From a checkpoint of a small self-supervised image encoder: adamw at rate 0.00087.
Rows from block 3, named by matrix and row number. Rows with one number belong to one neuron. Each number is 128 + 24 x the weight over its row's rms, rounded and kept within 0 to 255. All counts start at 0. Numbers have three digits each.
# fc1: MLP up (model.blocks.3.mlp.fc1.weight, 768x384), inputs 256-383
# fc2: MLP down (model.blocks.3.mlp.fc2.weight, 384x768, transposed), outputs 256-383
fc1.45:154157154159115120058138153108115100132086112150120113159094098162120097132160105136144136118157147152105103125152140153143131122129049141103141117119097148127170118118155101113130188109130120157157163130164096102142132155161173116135149119136107094158130107120128164093129108139147154144098095105125166136094138101147118130126102117111099169142111112100141145108118169122142126156140
fc1.46:163093107139127121101076122118142147121133132135159121129102141124126146164111126195098174135142096112120140134133162114116116122128141085140092131123097113095104136145105146095128164112143117117120147156120081159128133151129132145125141144102110121128147145119121109155110139146111140158115170160138115102140108138151130144124127124129129113121131142116119147134098124112092133154074
fc1.47:093129112097162161103170147096106121123096108126096152123107123154126139150144162123147099144145128117089116118142116136129118098159138109168109161092139099126112133099090137138098146102137116132115123091097054146076099133082103142153145109135132152133118169110103123140123152170150114112101141118115147093134110133144125096164132107105095180129101097103120127165103138138118124077135
fc1.48:127102151126150096112099116136117173172137124077138126108163123099127111079108114146090157092111117156079121152131152115136187114087104147161146111097132137147174120086144087103088117111105100106112130112162141111137112142100154119125154075162104172127146129146108136169135144134160125117109166105145148121111117107171102128160112107138121170106121103143120126137096137142129115132124
fc1.49:144142139134138133156142139125134149151132090121150146123082164130115102150129149118155120150098102114117112155164143130124155102167115101114120097129131124050139125128130123160160140102156144078112139106121134127070104144107090119154191095135118135152092105144096157166121131126122104103148079120076139110157151153129117107099132102073106133123098111131104089122116107106100106119149
fc1.50:132127138123142115103104108145128150096156159119063124084109129137127129140121129091147104118059161098169105107131130068069149120133107127093175155147135111058164148128117133136116161155144128166126147127111129097131151104094138152099142146167135091134162148122128126155140127134116133127121074110126099114132134153132104122138124135113120122133116162120108166141150113157158147105159
fc1.51:129129140117141114111100150132150148116108092196115085118125128129130142128134145156116178132171129149122110116176161136152136130074141109146118120107139095124127142127137127149179186110094119131087123134124100132172114140151109137118109151131144138146141116096137108113135111129121137127140123160125133091141128146119133135090122112124147175104149162041122123142147146114135077171148
fc1.52:135104150101162133082143135143113092140149128139145156126144140090125108151135109109123153090133108169135171132141161147091112110125170108121164114102119102145134132111157095162097157118151077067160137125110144133158083125152157120111117087182142122165098082122127153108113146152123131115113122120113132157122134096108150118173167139145160142176083097160166173121099152113130109090105
fc1.53:103161148112112101150110124155136173126143184104152158144130131102110128159111122116159170105100162146062131111123180134101134082105108119111121104107138153145155107094126142143140091126146130098108157113099130158122111102139122104130125125075153090081047115097094124134125122152180121155125168114112134149121125145164148135151127153123113123138157100153178154121116143125118120093164
fc1.54:111150141160178086125105123139079133122155126130141133105172126131114144073106135148109132128096104107113153098147137108134098140129165150111142122125129165144121090134126109141146196099153165091137146124106120145123105151119113095143123150136126139174132075130127147118095102179098124182132156098095155122091123147120118107127135128137162104105148120110108091098077136099106125127131
fc1.55:121146162096067117130160099115108141150143114135115109091106128120141145152109145140093148121120170093169123121138149112101123136130093135112101190095186089059105154170113128130127108119124142110120124162083119107152093124109077124083135175137116144114143104126137136119131130101120137133103135133129123131142135138162086118097119078116140159087102119125086140118099090118144132129155
fc1.56:149157144133137141153153170087149109113133110143095083125147162154112101153114107106121115131100116152172099142098114170128110127095113180102131098138151129089125133131140138134141146124132133108139067069092135155184147128132110140146117089159118116136161145128128133108110119129095117120108126148097120175176158109192137139139151108094165117144161129088168167090123129151106116084120
fc1.57:148167150177078130104134171122130142134148092120123149105079105063106150106101116156138087122107123113095073143121085124129148161134147131151137143120116120107127140101148154117136116131168079133159151161126149099124117136112099134128104131088106105148103150118105139180154106149143099119118108117131128142132148157150104118163157105117192092145120113123145122105157171121135125132137
fc1.58:154127166124119125110116142112113090138095143136133196123166108056151099127157144133079088133124121096167127113192127131154161119087102144124156075134115120157104133131114157102117098104147139096079154108111126160145111094145144140088128097127108158164139141114152184140105136167148113121116134163148090115107113117139103129122143109126163131085078146126159135073108184129129138126149
fc1.59:121141127078148122148118150112165138174156092135131167080130164108150101139128123145081151146141137183089129132132115113106153141091117152123122144118139167100082140143113121126147107146156111139104166147135091131122184101138108118159126103130112149131119163160135125139097103126144140185122150065155161116166142111140111115155090122119100130142116110125141145136088161120140111110132
fc1.60:127144137082093130119121139123146097128112089160134119158154114118119133165151159142149146145138136109118168129150139107108136151156135148125118094095168129133108166126107130109156099142137136108108132164123155118132127106126140085108116140121119166152118114116126163167153117123130151147078133084083124161131099149109125164106142113117096141096101108183067135124112116139116165125164
fc1.61:109069132080153098161126162149115128104104089125147138119110156130109116116092122133144105097151144112112143136159150106089124183144123124109170147105130111115101165120109097139120126159105161093156156107130138121157146159121092107105130088173142132131093059126109134130136158102126130136131104151143144143189113149116085093136108109084107106126136102129124141112127099114138122152150
fc1.62:091135186109134142114120151079150135121128165113157123106133127100107098119106147102152131149159092089118081114112122097179122156115163127094107128144150094130151135124136134113154124163171116126100122135108159133191118118107149106121149140087184147126154088152103120144103182127151129111160136150122109106128150113148132115120171123130155091135143145125056153136167131160099102140133
fc1.63:150092132120140130141177151117116148136142074145143130092070118129083097093144142110155137104105151133115120092146141110133155138165157128154155147116122185089121117118103152128147141153158133096144140125122139108126173154108100143124130161152160115124122173115082141183092136147128111122142163184083138160149157162116117165119119134105095102166135132143135120110119159114142167130145
fc1.64:178129094114162107122151108115118112153123127183176125129158116129145138131115116132113102098146116102111137085112119102134083124123107122160147164137125098162139137141133076108078101109124132127163151149141199126153142119079112104114111144119104100137144135140099108096130136111160121128128104154111108160147142144191091110139117103142132143119121146153146135135126108087127131156140
fc1.65:125152126116121122125092142115131133111105106165134093116126077138125113118124085161110124134120120143139154125144117131160125131132136121130128139140145156134129103107115147135103194140142111141144102124164120184093139122093144127106155092109092127175099092099147097110103121103112101159120150109156105097159189100168074108155154133150172137104153146099186189122116151112090107150078
fc1.66:125175192132131165156174131130100144111184101108112115122167093142105127131097183057150126167148121112109125121127109110102105113127140135107139121121127137131120141130102146092091117114124139110131145163100134127124149117175128156117122142122136109130120141164146112135134132141112084106147120175114141158124120114196128118117122118097137134138122121110118133133158101092113102090098
fc1.67:127082129104151135129138176149150134066110119167138131138117147123181125090102128149190112114160128129112145142124105088140110092131151110105114183127132110156115093138115157125137098153085114138118148156161096100132088087136122182108086138163150100111136082088113129098086106120152130149124118129113125136149108132104130138111125122137096144098136156138138144147136105136095115109142
fc1.68:152109121138100099157160143087080109144134088121140093083133126119118084118107127108100113109091113099167155116122137143137109098144145128114109105127121098136123135134100137100099137105125136171173172138124122167143131219100095106123108098161095102120139131163116165138119168144116150132121097149098139151180142138113110128074128129115147108150134115151121174122114121159120109147115
fc1.69:132102095105123136102166122088091129123128084102099132135128107127124123142097098120134130144126114120126081147153124123113149160130107113161129174086118142114114094137122108122136124066116158117143122171130064138086122188131136134140136142127117112146123135125135127129100148195094128109120147133152127111138110111134070106113122134115137087144110092101109102114133137146109116124106
fc2.45:106127139147161162132126129155103116115097138169144152115104123156146139114109124153135143136160110153154130130144109081093121143095156180081151058144142144123090142108139059135131080183171151107156158134143142143129125100115124133134144084168111090117119127096134162096143131112152130179120122109055174130094140101105138149144126131093127150127158155096155139117127101130118148138117
fc2.46:121157138114098095121118109132171126146147138125145116121132147133108076174141156137144103130133151109117140107122120106126142097145100115108099157132091092118119152123124127136119124143090118152143099093143122124106067118110152105147121142110132156136134117114118098143080136148104129114121133108147146132142146143125158102114137134119112118136127089109106073166098151159163097154148
fc2.47:133124136115133101119149122167134118199146177129150093145113145115119089132137169157151134094152124095127150105121096124142101101130098130100081104119072161113143156134106109117136115079159130130122113105086118177132094134128110146104083092133116142163111148115144098196104123145152177091107103174144143137143168144114127122137137099110138129125103130175124059135106086165103105135138
fc2.48:091098141114139144096160152164107118128131102109121119140129141132166116144171138121140110136113142120097110125103141177087140095120104161114122149111097132135131117122082139134098150137122134137141150135133151148155154139115148145145132151148148128184168134168115147141110183101064131114135147132120102156122106100165137131098138117128101112106120108119110144126135120123154167128107
fc2.49:116110121112128141116103124116151136151140146096138133085127123142124129132142130135114148130096105106113160124147117119094099109108124200149144143137090118087138149136079137152136140116139126132157111117154110126114152143108111151132121104114113087153110119157115151118146143170113107111164149173162176113116146120095117124123162117075131108129140102148105121132109111140194160114119
fc2.50:106117127105126138128135136149144154128124139155131095111094139110124131107158083125106124157132106149118088175086155083119116171137176137116163093154123145136103078106138114140104125130145127129164167176106112132160106100110124128096119145150089125114087121110125122112134120090137124123130134084161129126092182121133118120140101151132120102137153176169133119102083106113085154150122
fc2.51:127149106113130099121112104122154143147149101117124133136184125122128130107095068182115113118135115178108175126143130106131139113133131117138150112084119119156122150075097116086134122103119145134098130107114183095116125096131126135120128135115144143127129129122122104095145140151143171072121149129117140123104141167149102132132148146127137136108136134136081117128143088141112141135117
fc2.52:115120107132128117130146154139107103154104107118112120104130149125154104121133149127105108125121147131105149148120144134082152135129103181114074126117133154114129119149114153118163140150134101139157118106119142169125151170157143121126129129145121136137122118154130150153136150098090128139112119142130188120086137102138135162122128123122108133128129160132110136139109098118135130133092
fc2.53:151091165112139130099138148139153174101084105118096137099163114116142142133110131117127134123132131138129148119100115102143112156087152064121151127145139094191152134157158074110163134151159112132087112139156183100115142118084123118121129098116137115143124144142142127116107141106124116160148100156119114123155077085118093149117141163109172126131091138093139136136157155168163133116157
fc2.54:127143115171136117186122132133123157154149128127135115143109110116130140096171108152191092125079092160121175148158148118118112088091135119090130124111162139160122168120078142134129119169196097133111148123147107144158132172165163157138130126154155104128147121143152151110125176123088095139136170120162130134157096124147116152108136110106125121169104097055098134139171098093145119098111
fc2.55:095125171131160145112142132128120152127103098148136134106084120145099146131153118190096134148120128159112071155108175191104127128152114129135177131106162133101124099151123124139143068139124120127137177135099090176146135128094147123077156112144118110126153152118087119106100173098109101113128153096097107098085124105134135161124103113132117120087182157162150106119125119091085148116096
fc2.56:191121169145151136149120141095150136115079125117131104129124142159139118165096133162147104110138128152137140141080164173106148103146113113139148135098116095165135138134124134120161080129132115130101122099147099138133131132089116124125126149114128164150135186074111094135123164146142097133122146146117146125089097138144144115133127156149132134113106126126159128125072153138147135120102
fc2.57:122168083186107152122113092140140141137126144133157118160111127125136091143123107087132096115137148134133123141149100115113163104142145122103073147127089135151127117105138126131155115148142164186153116132127145122129106087160146119179102128112131088159127068122163108113117124138108152163091136163113171176135156109126150137128132113125113104132111093114103152182120144174148101161134
fc2.58:132115131119118136107124098138134087112161097093106089128166160093103112176112116128100116143097137172104145150111074150129116124145155169111093142111087107154112147109133128080102102142148100125137123144132175147087103159159102120133120153120136138155121154085187152127118146146108145130116126143140119177107161144149137090089123175111144163183121080134108128148139149138127142132162
fc2.59:128114156167133106180139127151141099113148090089117163138141132171112119152136146137094124150136133129120111111124142118137076149126120131127121157113130137168117156164116128125128089085112155130100101101142130083149145138141105162117134158126140132149097139132115179108071144127104151123105149133119123124186121179154162122122123107125084165094093115121115067163118124141177129096120
fc2.60:163140101090109113153131161120124170116154129149176172165124100133136166141151094160102148131130163149128126142140141129110139150111173184083122117146103157155120145124100114104160122152119159123107169142127156169096153097160178109098170107149101094130075140160131091121174139127103116160134128132105143134169153100112122118175120135127152097109120134127100140131104094119141137123129
fc2.61:116171051138117123142100136122111095125123147171162149139160135125157120104158126094121156126155136100123118155156128106084130149127156142148125097136126111112129124124140143166137169120141171139135143149129138120124154138164124161169122106122106101126130111159150111120157067150140114136123129143104166168136131117154091174151117110098112169129177138168121133116097148169155105160158
fc2.62:095141119138142131137114087145148129121132115123130146140163098155106061171132117135170115081158132097157119108126088145122114097186140138143111155080102119094098169135102106117123137118140131110138120127154113163125110150075170112137100165103154139128114114129122131155094121155103135100101136135137119149101144170169134132178123113165132052114095112089132104165075124194139126107133
fc2.63:079115132145127102178136094161157140139133100117135146128125123133121150139115131149132138107101119103107120125117129116085098130153143156062114156129142150116155124135104091166142138084166127170149133089117142169140138113133155120125117118111109114139122148126107101113136147092109143129135128144144107137129128123141150135127135148126112082132092155128052134116081129138132165130127
fc2.64:152148148107165108116112136189113139114085138156144151126144129160130141136104133096138171139137109128152111104150116133112133146149161139131128106133132168102123111100181134146100101161121134141135131124114130104105080132129121144134124151153143117116117105125139105153125123134159119138085099099139100113099165119121114130127074120112065069075158148132192144119157115157155135119103
fc2.65:097155115134116097161133138173119128104128122142133153100135128156148140116117115142107143145107097135142112128105151144141122156168141175152141108108117131142098127176148152152135114170138112114166137122112138124139139111062110112129167138142110114141130160141108120126101138161116159128093131123091148105088149127108122141162107153106150144064142182135141121123149112114098174130093
fc2.66:192104130105110101125161120119109110087164119108129137138132114097142169171135160107117105090136136117125146118082148127097124150103153156121118129130112096155159127126106108112159146136138153139143111126151131104127156116125158177144160144120142119165161172105160155163110103125125140125108142127141151151143104098141131107118110138138165163160115134109112147143138148155153111108115
fc2.67:114133093121112152124158129130134119122122126134127132127180130153146132121119161158101139113133124131130136149118151116160167131107147158114138128130127171148154134141158095112128122097135172131137124102126160152093094105147147078153120113097118145117180138146095108137195128123172147105153129106150126153149137150144147106093122098140139099118084155130108157155151127083106153133127
fc2.68:089119120161143110142087119143121141135084104167155127100136100165106109122158086146139129135124150124103055143109155145088118136163117120123164140097132156125098117159140142145152072094132134160151158122132114145130149149108151124107172138118122093125129166144117136113140171120090150107117180083098102089146129131123110132154095147134117129129114129157149099114104140148121154146089
fc2.69:115166113145115111159147137176133115146151188180145113157130100166131074097124144107149154154164133111145138141151119103087123130130124129119147113158114144110118110118127108157103146152108180115162178129102137109162119120146126114181115065126105145129149086140142089144124132150144110149145134162119143124137112120119124147179161074134087120125150077150117107140143117163116087181113